config.yaml
dataset: "stained colorectal tissue patches (NCT-CRC-HE-100K)"
crop_scale_min: 0.7
mask_ratio: 0.75
loss: "l1"
layers: 8
nesterov: true
grad_clip: 0.5
lr_schedule: "poly"
adamw_weight_decay_other_params: 0.05
Rows from block 5 of a small masked image model, named by matrix and row number. Rows with one number within an expert belong to one neuron, the router's apart. Each number is 128 + 32 x the weight over its row's rms, rounded and kept within 0 to 255. All counts start at 0. Numbers have three digits each.
Before each expert's rows are labels from the 100 images, of 14976, where the router gives the expert most weight on average: "responds to" is what is common among them. Only what is clearly more common there than usual is listed. The data: stained colorectal tissue patches (NCT-CRC-HE-100K). In brackets: how many of the 100.
# router: router (model.blocks.5.mlp.router.weight, 16x160, trained with AdamW), inputs 0-53
# gate: expert gate (model.blocks.5.mlp.gate, 16x160x160), inputs 0-53
# up: expert up (model.blocks.5.mlp.up, 16x160x160), inputs 0-53
# down: expert down (model.blocks.5.mlp.down, 16x160x160, transposed), outputs 0-53

# expert 10
responds to: tissue: adipose tissue (68)
router.10:108092129144075182122089161149063138090188110063134148130088141063143095117113115199114105169146187140155123093133187121177175144085130138172135140165114109147134
gate.0:112136134153185129178083146092145054119087134140134105114080073153092179140144124192155093082112153151160134074133184143143170128166181156159109162066072176075110
up.0:098158135089068136123130118196127125152167111134068123106082199115164095133147135083119134147107155097132091152145103143106110138175126092124194123120167119162147
down.0:123121206109131124092187100080089134132121143135112111136145164112145171152144164105076145102142116130189182132145100118162162142095126102158123073129136052188097
gate.1:116137126135086168081146192129143155143053147083090063100152179129106113145084115153114129159085067104176162195109200133181132113127116098155158124141160131113118
up.1:086130119115073088124117145207113129153136123101160100105161105143121082108153209104149048147186131083167116100128083137073123117176175143134130143114113145152138
down.1:076086201114109112143165125161127103162092158114177075169088144079140140195138059110078117128115111147172195130090137093141174137094087162088114156118129152121136
gate.2:115138136100137118161150093168110155193149128135162176091114174165158095134213143119190155083184096104160182078137137185123150168203127104125078117094117100147146
up.2:127074131167056078196111113183124109148127140113125104155144134191132130141082105045143111168178118047148110101130098153138168100147148119177124176164088158130155
down.2:095106102120126093092115099091064108116127157100163140081098084081100143112098163147124117168124105168110188165139130151161090126162159177070129153132184163106169
gate.3:123150163146137103103108119084132105092116115113127105066132135116137089159119188136148108118159143180170127067129134204178101182115141086091158151079136085181116
up.3:081131049109142107093125082188122110141146121099121122154129133199106106064114153073133129140087167063117145171138124079062138186165126097139110132193092164084143
down.3:116189130150158119114088136109133139089128040145084084153116159114131171115106095115184135121138143118139119121102118081149132073118136121124102190089126101089100
gate.4:133109108111165102143109180119187103166117088170109155148176145089121139125147149153112107130111103127196103146132121193115108106151110081120160100131177086137173
up.4:160160123144110089154126127154101117176104099140059136120131162126098132220100179134153121126090117136108120089233154130098140063160119126120189153145111110080091
down.4:192150154163125059138050166111134175130130159143122046087147074171116102137103182142140123123133150142162169113128118148122106142164094096120128170130223115128135
gate.5:099164120110103158157132068140061081162091114166098126114120137129102132110150172139074106082083115158169154152114142141151130135115091202135140135098172077133117
up.5:217099109120114102130091142112177145107118146081158131111154132131121096160108134119170096174151159144117102064148152145138215149153069084106105123133135180087100
down.5:179175149116109115147104131124091100147151163097138108119126151153085189157193084090113147093122135149126108119147168092152098078135131090077139091146134191186198
gate.6:102130092192194167119139092121082169124090121119098122101175150159157114083111089106123096138092128162137130154176163164087181150150139139123090097099111085145149
up.6:161085082126106085107163120166149097109169089165177092147123119153081127122099158138096156131196150196104141111120128096146142149094159134175175163168125096099131
down.6:172124155161083168188103104157083187128129102166164121090131136151075068153111095135089114127139199091104154096176121156190081118096069129117125144172145114166165
gate.7:142176116102092156104113117158151121153149151118121163102133083156109119095128128096112190127170154160169105102094126190150147111125223097115115106126183111111101
up.7:121120130120123104132112131164154080069048152137118112159091133158118198126176184088101140113188135083106163112099099123164152147138117124154115169122099127119138
down.7:077170117154062122152153124174133151095091140105129141059173106161067156137130138108150131152106140108229108160144128156163139111160137116155221088091087136060164

# expert 5
responds to: tissue: smooth muscle (81)
router.5:117111113120143157158091094155114139103102168127161162130095139108140084150108152193116073104171192111089117078109153146157068130149120159104095157156124132100117
gate.0:143141169136133152139134103099151103121128121163129150106139157110178101103130179120156091093148117127097107071081162090188145100130126174111070119092104122143122
up.0:122120121133088126133157163071150138105115115089145051095108157186186147141097182148103098143119091077114166190137059142131095107153137147092106142121180136166138
down.0:118115167171145144103071115091159103103075120178158130147114109119116126124162176148086100134181108150126113058152133150153146080194133147102119122153095092101129
gate.1:129164147148092116064169162132111168150122124108106160076093156143141129134150120143163163077147140111141188168127145165147095158142136163061169128073169069099169
up.1:131178090038104087108090112104147094125129114136136077125130133147164180215124125110079113115184094133123131181131152160116080122147126144088147157125160144085069
down.1:146119136123148117058123089167166128124134116153129101150167083134127141136128141103154177199176130141144114127144115136158081076237171122126158118126157147107136
gate.2:151163130154152118168132082154138094151105115110112175116094192169122075123112118131083045112069095068154137102134143124203124145159186133120126162172150131155079
up.2:105128129154126121155158080074120087186113147112135167129090193135155077161135111124108076138087082061131118143119181123171155163153158110083088188155185183136091
down.2:147190104154085115107123146136143146171109156196176115154069116132150131138090120171123078136181127118165084108123171138096136078174104184110168139119169200123137
gate.3:133119063137142133134159117128037112161108038136148151237155128130109069055099127108113127082141115106154098184202126201180148114152106153072175123136144142120091
up.3:102147143107078130180090162083152136162142181147094122097077081166140207123176137173116150117107116123107162118114113068115127131083143083223084137152152078113157
down.3:130099083080159169131146076158095116120140081173115121075060080168114144126148158207130137150150172140106073131142104142142147116071135197203161136167168097153137
gate.4:115080098128143101044072144128140118149133099107112185166102147141108111169058145114188110108144120100162084137120097186201159127130150106078136113136133170125036
up.4:138119110179102101120143054119136096125134145113101141087138148137076086144133094115092198056126121138132110156176113188184170123118154079174150186106108116126187
down.4:149108071128119117076129103113133192145136138146097136177108180077067174135160095123147168093102208097114064118120160149148143186125182090153079150140120116145131
gate.5:163093108135163174133058165099130116134147097161119229098140175115127156135157146114190096150144104135134101114131131122111091138216133163127147124110124119121122
up.5:111202161086082091102106123155129106130104091154151112082152169082123138081144130127091113153170035115084156108097107138146104154072141134131136176091124092146181
down.5:137171203130125095149133128127129111111169087154162127137117052127110125187078117132150096180113161163083106142143163087125145113129092147129115137109117125101187
gate.6:114160188182137153133100081113151076098106114153102154063135141194164125070126088061099086129157183116175141094148131151120124149128131154173093145124111142121101
up.6:129164171126150118162073114112179155168157114105183116072152132105117127089094117081073106136087123131151131214114139113121119051103118159095128196151107143149160
down.6:071138109118128105138121136117119140091172126115094163178148166084112145170134157091078157107180128090095130187127104148154145128074050089133131135167137088114150
gate.7:146159096095128138080124089155094099149101117124141048144144077158138115159092136121136155117161123163140099129125179148141156157170101205105166147084133104117110
up.7:165105078115187138151077191114124159099182151147091120172161118072129135147156132149155165124174100132130129106154128171169147048080142094104066105128172144123146
down.7:136154169140070180138083136079063105119150130110183101111112119153196074115100110076039119104132146137113097099121135106088143151160118150094153152149168148106120

# expert 13
responds to: tissue: tumour epithelium (43)
router.13:138107053107116164192086141133088136102169137129144145109103125085121082153113121181125096176133139101072117020127109134136082109138117108134126099142134148089122
gate.0:096134130117142158179122169131109156139149067112136117161103194141086202081109145085131100122123104137156121113099122107077130167160204096129144172133166066147128
up.0:155165090121058113132196134146108152171167149149139115183097121098162123140136158084127132159095144086168076181158167146145179145167124088165155161196142099144107
down.0:141143103061156129124167124113111161156093164117121112172094151126180149128168164139138142148138094099130098181129123103137089119078085094099145147143133135110127
gate.1:124109119107033160076132089165136108108124190191133113140141140109138145127113068150125101127123146139157122100134109151138086140072102115140154133149175180182173
up.1:131141109093195144194142194122098152080110106111100079139150127186106184108181155086097156134142151120162177137144095118127149159175157160123112127084062151124074
down.1:071147109124175159162127182139147138129107113116162083147088111133150152134132144138152129091075114120129185086109102124114160114125096060163140100077090162075117
gate.3:057094112135170154127144181043110169027105103123135116174123118126157187141137136110115063113107151137157074139146128141123142136081113064160129071164103128124160
up.3:112173154143117179102111128069125152104103132143138154121178185083132112154097143141155067130106114173119160093068157198157071095107104143133101164079063080108106
down.3:137097126129109132088163145147130148067147184129155101099217129154134145085106164120043160157083131096130179192121164132063133055156105171097126077099097157122146
gate.4:111111095099124214119121151125139130172110174163132105167102144138108109190137091102105157131168150086161113180160114161132108143145206152160154163069156092114136
up.4:109102149122168122119140132090159090103160084097173150144132111187067217140145124110173142082152213175110109088183122124093078106115110110169162175148136106132169
down.4:128147148123164145155127126171159124101078151085154169134144090165098113142096102108126208091160121220118112125141101125164154129110089153094149180089076114140159
gate.5:162123152163120136124049168097170159149118124172169212180029089187128104102140117158176103105099120142125170108090092111138149090083152162122120099075148107120082
up.5:122091101074111164162162163158182120094113102226156134078182143128116164117107154173143110146099120177103154136121129078180141118115096146175165188097177100097078
down.5:159127126038124111090143146046167145102149128152130120100152134079121162122169105146166163100127136141110154193125077147108089161114110142123184161099163099164162
gate.6:132140105158117151156164065198138143052143109135149123139157173120127084177077156089046166107158160130114209131178117121150109161143171136148157151112112104099121
up.6:103122124152135098122147138100153143120170124089190143115136129144057180145053124105177140130148145062138169171140138132221112074065141125107132128154099206118107
down.6:159102130103082152177065088143155160081115105105112142129133116064067097117106129118140173113160110118130112140150143073175103151079135137118166076098130074152165
gate.7:151163167100118111156123192112068111083161139159102102195110158104113130160061152115170113146146132141141109118114114075087174113191187134108159145207115107086132
up.7:165086110130141133106138185137095139178134129091121134123091073139138138076136124159150145106185093176132125075087126133145146061130150123044173120133091157142121
down.7:087122133125092092172160162117107092128157076142121100108099134180175089101142157178161091131100159186138205116107100125161123145081142094127128109125117143200107
gate.8:041085118184094149176149111147095100164134141138138121134104117144164029123118171130068138121076138120154138173151130153117174118101142138095114143212156148168146
up.8:141117107081112111111088183104140102111111120102118157166174145118092190177153129078089073087167065091108153091119093144076202130163134149147109143092133103178111
down.8:169161124135071145090153114112116167109133068104085156142146122136129113139135119156144115114098113158149131108156126175116171081083115140123118158088090127169078

# expert 1
responds to: tissue: tumour epithelium (66)
router.1:142127160114117112162081104140098164093157164164130112102166117161090119068150073137135128108099104123121126151175137115061125129179141169146090106071069138145166
gate.0:133121101178138085192169208141073151119078120124164117132117100133106144110070097177107151129086163137109181165087147154137117163092125133086130116160144129096160
up.0:139116164110130143083088124136086205148170125168163172173057053162144152136135105134069079142109096152116140121129114154161118131104160106133122121118128174139103
down.0:122052147112125127135157124161138066142098072151167092064220170035149117128112138131109155121084132157138088153146128146096105136142066099152135119160192138116153
gate.1:141101103133117139144140133087094093056094108131081085063118114132129077102176113166142131093107163168164149152141170156122150086149179152138141154101147126130124
up.1:158125138131105140131119133148110075162100123115089107115087104158098161176158117085116150107138162142122169179167101188081119132107157084172129152127121089127140
down.1:118114111108105083135144125171117114131145085094122122109148160144113137080107163140114135143098180138102188057080114114125151097150174158115120084110160139126198
gate.2:121126071162085099152139135117150107135134105152127124083130148122122106137148113106200158092137164126146137163134152146149162105121115139199155130181079117128149
up.2:116160138073171118122157132138095090116097120112116156167132120062101181158073171112086135123169127130153171134083077176149121160168136160081125144114134179130117
down.2:061163086164142055166183124153131097128155102140079178136141131125097186120121115070063174120136196147137189138110124126162148150124111100112104112075128184152099
gate.3:102113053101164148119112143143117149141073155125174155109096098146096114125117102089118154114130184087119113119053081095113101116150083166176186163143172130166141
up.3:179116144159110128126121113156160088146191155157143134102151140111129093136122192144136131144071070175156130070189143109120198058137156096134101092142158131101098
down.3:146060078186167126118154120140151160129106095161165107134085159137105109171149149160120117094145144069051171161194102134143118152108135146118144130078137086140081
gate.4:115153103064112092116105133113124073141143098183146135126121171079156139173047123145136174129163136150173209172102144079096122147168084109078078138117152177117120
up.4:112105130080128136192144145137111142133140136147118153143104144068143122132140138155097121209160136132099207131105135098091159164102112083134108167131172122104151
down.4:079233133102111155121132149176137144137151093141153115153109122144123142085123059127121143140089130161160106111094176079121129078174126171148118141139122167107063
gate.5:162059158116149117134169187122110148123181108172124176130058184044143147139168107145091117141126143163070135121091158116109117120080138133171081143153133114086118
up.5:155103151133164096090149170142098160132175079138092170149068152031136141139163092140140126166149165135030117088091138076095164093095150144184093167133150131121114
down.5:145028143098108188167032128098134118119108113146095114103113133092081144116146143141149089161128150133175085126109111163115096173110162185116125137144132099169115
gate.6:126105158114166114085173088151148186147186120113108120108125075092151127099150134118111121136076159128041119022156127128134109087150177165150124168106131119147105
up.6:123190144180135157165104083118184122078050117162169182164145142146120118068106116110124191084158093142217138174169098130156133124127110170140134124139087136106201
down.6:080064167110049130185150158084088034124144139094143177124129133119097106151188127129158110146138086118107129142124174147161140145164158098151099061123146144145139
gate.7:226163163168179113124104155118132121120143094201204180071109149137172099132103112116104086154171140130133164118143169147107145180075101142094100149167105117058132
up.7:118116126119146145093140085162139120076142101092189155094155061094136131120119151117206142077116123192176105158154080084181205091128085134138103118093152121137114
down.7:164153138168101158155177143104085158145137112167121153079082139109109125081184116100112047111169086066132173083175148179131140151065119138114112088144106096102115

# expert 0
responds to: tissue: smooth muscle (40); tissue: tumour epithelium (38)
router.0:117145095178177190121094081176148173231122179138154161201145118173156141123130114109170113149096146138118161142092122136087118157145069135132081107075086060093162
gate.1:123183116152152182113152086108110100073168165095120126092087135176088094159117206094058104114150141115123149130114097158164145088153177140077094167129137167169164
up.1:125149181133098110095135158137133160203089080115122103135150099127164127098158095168144120102147099139152111142214135072132094169076134100131193083112125095117096
down.1:128140075120160151127119049166148143134101141146084119178120097195090118143101095148124151126093152163108121102201091125110196130140138101145145149115128161130095
gate.2:129208075199164152083141126081160095148153108180158164141146131119143120118125058144112162092110156129135083149127060139077154148150124175146160106159117084106115
up.2:098189105207164151042148091111159136155146096130134135074146093144134146109135086094120142112117179150120082189138108105100117115137100129086152085152154062074113
down.2:178098105110144161081122123075164108123142107106143077159173180125122127206172148103157136107097144082092130170106096082129097164149091085169097134191133147090120
gate.3:136085089148041125125198110081058075100114133169139176115124124133212070112110139097090118114171138080119136156130175144126091136135098134130148157120146129157128
up.3:141043113090077119148186165133054161134192147179138153156142063141198146102108155105073132090164122037130139142144144149105119132165112134150084201109161101119078
down.3:156080116091062138089104147119080160145139140123110147167118063141173146146078158086123148172109112131134095085074151177104069145115141183156140172155131117060129
gate.4:082141208182114116102160110153106129103115161126174122141119162204158145156104135135125106125069173107129176093167101124128170035120109112140177127188172114114146
up.4:093155176140107173091124151125177122081133181141181095136127101203163183139103116131141128133103170105135135131141147137138161079129124094136173084194152108133137
down.4:145121100067103084182104180169072193077162132064100154105093134130086122106128109091130104062120118138091147166132129098085056140167111142185088089124138149161143
gate.6:106125141124161191076155143158104187084110149136162120141069149100185144145202138124205091109148146129130109108133121126118137084154152153132139141094121106146117
up.6:145157125160127080170093117100175075129142132147120110101157101138053122110103127146056163122109080104113139127143159170157133163122097094130133121148161110122210
down.6:107143140076117127126140123088181108115106174146126156092157105121182158195101100156115078137178067119077188158109138095100114151100119107142136122152113155120164
gate.8:170138101107183163175086153200110130115204155112063095160115089133098168115100212107165130141084169117114105140099114128112127096185153140044077119104123144114137
up.8:177139081092157125150072173175117107131182161124091087178111092128096154116102193096114137143072168096096099107123143094124119073164151141051123089089124165072165
down.8:168108110117107132131121122123085165174067099117108125160132172173116117128163076133121132122138084142138094143180182108092135166076122107086111119109147126128175
gate.9:063151103173094133092131112124130095181110165172113169112087089053157153101125143165080155139110162121140211123111093161150128140117117138129181059107078162145168
up.9:161085139088145126138119184157126134096142076094138102144144153206124102182090147145156087121139064108116076167142162089087154138159148088105070169108172144090093
down.9:147154140137143104160126087172169159151124077127161121182137133119107131174083151101097174114131127115146111160148141043153164108053123138143163090149116110127141
gate.13:141120111169129122152103141143150141166140173140150128128158156087187176092156185086110110124170105096135151151102136110065169116136138134191182116162150121113166
up.13:151098078120133059177073138131128160174123134128144170134160151059152130171143165130109077140161066150117174125119118075121135091084113099137184158154149146127202
down.13:085162133142108111081144172148094240079090082100153157129140154138139143138152148120121083074110108168176139105139155180090169121138139130093129127130109125138087

# expert 6
responds to: tissue: lymphocytes (60)
router.6:087122138141106158144086147128150094116097087155144182145103072128086096078070157148164154103170098124090133093181092146191076117139107174114073099150154110149146
gate.0:073055113144112154169131122090143062161123116112159187115118143091104146154141152144144165130077129173149110076139117170099129104135139126109135116116129067126120
up.0:098100095174091136143113106072116157155110139101142205150125154145112112115123202118166150115072137186126068118128123141100092144179159133077134061116093145126124
down.0:094131089121074155119125139098178174119133096108138132095186141142131147146194076102121127113109108169121154160140131113146088139099184189178113170055121169139126
gate.1:136109098130104184134125104138150182191139131151071135134082125099128110127153160097143094160158142108120142174133182139188180114161114204117164117125094103113149
up.1:125171102182164081133088145059150141122162128132114170088137122173105100086134040126148111146151102165134048078100109152108135204112119118147098126096073149155125
down.1:082116163120119141170118173119137159117135130134088072092127148141093103124151115037124080047134078159123123147148115124114145165156151149136136137013110135180143
gate.2:146171148211050127098115111134080075161154102125131119202100133195115117075109130122132100130176129135133131149158136144108126095164179100105085140096080092144168
up.2:172233149137029105098108126106111090161116124106152148120096167147119149097131126111145071159113131149101172136137139110084087156145141092124119118149101104163131
down.2:172155137162088149093090136087097112112145158154150148167079114086126119138112094149149172126076128089116150092182137161134095080104058076099163103160110153188080
gate.3:125145125152137132117093133157108047147098141156117122127124127078073161159125114135146112129158139114144094124086132132116153067137188127134107118162129156157146
up.3:107162146135154130076110147024156096113150160163105136125096143152127118120151095111149084137099127132113119149136162079120147143112055147181139133112113133119111
down.3:082144158164150159178148154095175117069186068138108115084089135142086186136151138152125106124087106166096170106199175106121183102075103166120156093124065162133135
gate.4:178102179072151123144153128147170140119157136113147082133111085101119081170148107114109087098073178141128132179133213118098100132184142134199117154150084118089102
up.4:111060174215134195131149074092161141091131095131172105186155114118176105128148128138090132139165173104114164099086078115130164122132152116118146162168127109108123
down.4:085103158139118077154098131132111146100087055153162132207119141120146135113137165135095138132089109171149114128225141126083159216178148167154134101129152187093143
gate.5:139121122140184157080116163103165167115139134118129120211095141146118130154142097140168148103173086072097133095206120116106129119118100137109142159133116087096164
up.5:101150166101148094127169089134127107129114099107103128124067157138124114140093116108115107065122158095110129116120167027080173098123145059107123143176130167131106
down.5:063128115149173177073132145075177124127077156114168134102080120168114099157149088115138147051123146108071186064105136127117096137122127118110168142131147103112132
gate.6:139165127121177115141117089119073156172122171113142144064183137167156104190136129141132187106128140077179136123056142165081136157138125158104126080152143106107134
up.6:125130090170116112114085146045133118082122117113139143154106140132137115114157130124100087144132238146114089134137119079176135166141120200098100158165093083141119
down.6:134156091100123122179135169123099160152091109174158192155045114145116113085133155117157141100111152136121127101097081128064172121090149098158130102148085169100112
gate.7:120136140193190169027118092234147150111107066159072142137164125105101118131096141141175135136153139110145091103161135159118102072178138098129185143125082106136140
up.7:093190129140175182105140125148153131104070147137111113155109165112159152119070137169167137134168076067184095145221149102118100137171117090078149138116087129131146
down.7:154133066122086113108109173088153104128111175118115113090196099070108195158138100155096131120151142143074192156125128123100105142133160175153119180128106150088133

# expert 9
responds to: tissue: smooth muscle (45); tissue: debris (29)
router.9:130113150143090138151084131146111119101170145065163142154091142068110107150126169190131130152132169086171152080125165155157101094145102150120121163141075155188136
gate.0:146100178119131193120139185126126185131024105170107154130096163107102154091118118142157114166082169100129138156163148094128134117094147094112126151096101141125113
up.0:148177155104103135111110115137122145146171126151175126111074112147124116177127098045105171080156102160116140133056152167149162093159124122159128114110175121111134
down.0:117105100089076083135163119106088162130158164170122108137113110169094140126143132091074105108094127133077113133123157107081172116125150126102136088124101103110102
gate.1:098126194131136137157125149081146155105124145121144181144126159136132148057079111104204119110093119153191139090080109173135124156150094052132147134097176189117089
up.1:095108109134155093109114127177146094115049111143120157091147066148053091145156092166151135165195095197113133125138134109110111122102125183168129164094127130167080
down.1:149105191124098142101111176122148072102168067163139137081164094169125149130121153100148189137069106163113076180095148100081094108139099169170151179094055094143074
gate.2:156153137146081149180142150121135124128148094225175158107140150104117126136169103132121167112163149159198106119175067128098062117120090151135132108127162036115111
up.2:134162127093148091077135161079073145153114133106127119076106098124190118108116163089173139173101164121114131143076135125143151121082160149137132180117112217139072
down.2:137133099117119076139144106133138155127132173104117168162112155138147178066094151092139134119126115109135139162108095162112101100139107190132109081143076081131042
gate.3:163198095179137146139111155176134153110146101176160116102080150100120102132130076102117075105121116079091129105102138129101172100115084134210151130120083128084093
up.3:099155104184098187193136108120129205199174090075126088158138143140167131139139143124151124167118149133113124080143123045134121135128098119131169146125044096080182
down.3:127129138119150158164143160168133144091135130132174121143130173122126075152100086176124139165097106167144166121131147127127089114127135114118189086091137126098131
gate.4:114067143192152103077062120111124130122119162164128155081098171120085127125137072148165126142120061061150134115088144129106091134206168082134066178094078127087182
up.4:121144126141180157174091108057124123062176173179107159084101158131160142079084075161186090120097121104123103154130139088119154133197168166109102175127113135147083
down.4:088178098089088089170130170172078154094110132078171109169081135127199130160119161108140111129130098134141124145168108051134132105121097105124142167147151152112160
gate.5:113113133114074171152160058150158135124145159141083135129117126108121173154099155108119159100111092138166162159092117086089147119157139169131169114082177161152070
up.5:124173140113108101108131095134075164110134133124170109100184175136121140179146098157174131096126150048117089146151175159151097121130100118084134138155182104105097
down.5:112110139181097099106144094151135053120108141142161141128087109123120144199150051144155110152164129114136125121133157128141158097139117109129138111127109164154126
gate.6:158130158133122119136082210126108092073145052117124154077084152158155118160068114119146143126093140153176162101124106137136084133177124132099081109147032108115126
up.6:121169084124147123148150086172186116182082173151124105185083085130150198150203127126135137144136100121143131182196112073086157124120092121147141120137188143125105
down.6:120072158119133169183110181114188119135150102105152074106081124121149151119113097157151096152083080127165192099152166106134115135141076119091204121155184171157131
gate.7:128136102155103115163161116135095147157160103089111125074111141094142111110143143150153166127107160101165077144121093119128146079130123086110105049112121132058161
up.7:137137161073146140124101180118109164101173100112114169101122114144123068107142189156100120146114098105160164121106108108176135071110116105123149093124124120102191
down.7:132139152123183144109108122185140105059108096124138189094118137136177114168143114154127118172120190048134123180118101179136094078083154148087081071103106158127086

# expert 8
responds to: tissue: adipose tissue (39); tissue: smooth muscle (31)
router.8:136083138134056148126094162151099123092116155040115176128070135099127101160114104178118104193140202104123135116137181105162071137120114149145153139136103131185112
gate.0:105154068144186114125111012128131121175098147108121101154162147173144092100130137111063177140129170158147155194111105121137128129115114160121169157111151164113136
up.0:123195141118121107147129199122168121127154060149129123147033109114129143091152136157100105097119150131111118071095171169120114153212112169141122087142096105098103
down.0:142124173058149070142112089130135069132152138119107065109113183154128162143137175105148109126098149089096114171082095128103064097121110149117113176118147137076117
gate.1:139177109177122104148108101105146098125134136118145027135136112171123121149138153109036136180129070149116105095076138128131139163096104158137164172155112086088148
up.1:139143130104068121099168134142134120135113143150116143101199129141119137120095095149139159109072124102151137121176141115104089085144066142135114151125096165074105
down.1:140140142171056123093167147076149208121086158121126148140126093113119109160084087125130139162155117135150089109135067122122089111095125133157079144102082095080143
gate.2:168135169120120136149163202148172068125136139134068076133148118117167164159121125152150159189128109106154160135087104122154135155115100133147081077077134155094069
up.2:150106106110107178174136162156086162133103183153126168086148167168147081140143147045122111122143129110145101121196163171185152144159183121093153126077154132105163
down.2:133118112095097113030110118117106126199094085150128152141112143137187065088123095121143125092152166144071111063170118156153133183104132136143137126136146171102134
gate.3:090122205131143106138182071095128102144145145146160134145121154147068139124135142120121102092136112098139111152158121202111136131132147170088127187125082130127115
up.3:154127143113130147116134156121108122150105135112126135140122172088093063127135176109108180125123130165122074146108130153148113086128100159137046198158114149103115
down.3:134104116172129143076102105114086156164117100147127136174118127105119104141129111138096105136077107118165073161123132109117149151120116105182006142121109103114152
gate.4:094137168134169102078114080069181127113122091127128067076154141186174131149119114204109200129188130097176128137111120141118165144170099132182161145134088133084107
up.4:081143180138143129110091100156158181107167148062145167124171090118123170065142094165111141105107148154142138111115141080133147206104102110105116170163196145161127
down.4:076207167111156120144102084185185142110147139122132086102112142117153146078172097088151159156105178094156119146144085151085114145150172074133146179133103200167078
gate.5:144171120176164136116184115144138125106151109120165149142131116121078179140182158156120079127100219141122108103107117224116136079096119121098192146074091104080114
up.5:129103176130120139087072096119080098165136179108107133155111079132134145104117102117098163111141113147117072098118162097219119097144140128171082116162162117114130
down.5:136122165146183185107096043137083132141126114138078130137119151142092127153128079124137123175107168102163123152075162121110104142141088145150135157140118118070187
gate.6:089140161158174190170093193162150149102090082164108168112139143155155119101070096145150081140114134122159096119116164125116100154101125102143169165090188059123111
up.6:151149109138101131130148050118091068149138068181211112114084128063134104167111166129148121179185103099190176101150200128120136065164111174087115151143134162113069
down.6:165143118127135156184071100107120130199114088145129177129123144118066113172151161111115137115087110139133097084105181082145104149167121088092116154155191158082139
gate.7:150107109197059106182092124110023136077110130113088114102107091125153155091128112127126137097098144162142157120128147157120133134148139132119139131116129141127110
up.7:141117101123124162163067140154121130109109155136069076142194128135091149090114189089129116126090144144080087115120091060135181114128054131141136139166104061113146
down.7:164103113121136129183129176117097105178136089162091122079147140105166112078135162084075121142152145168084165122127102101077106037118141095159154185140116178141096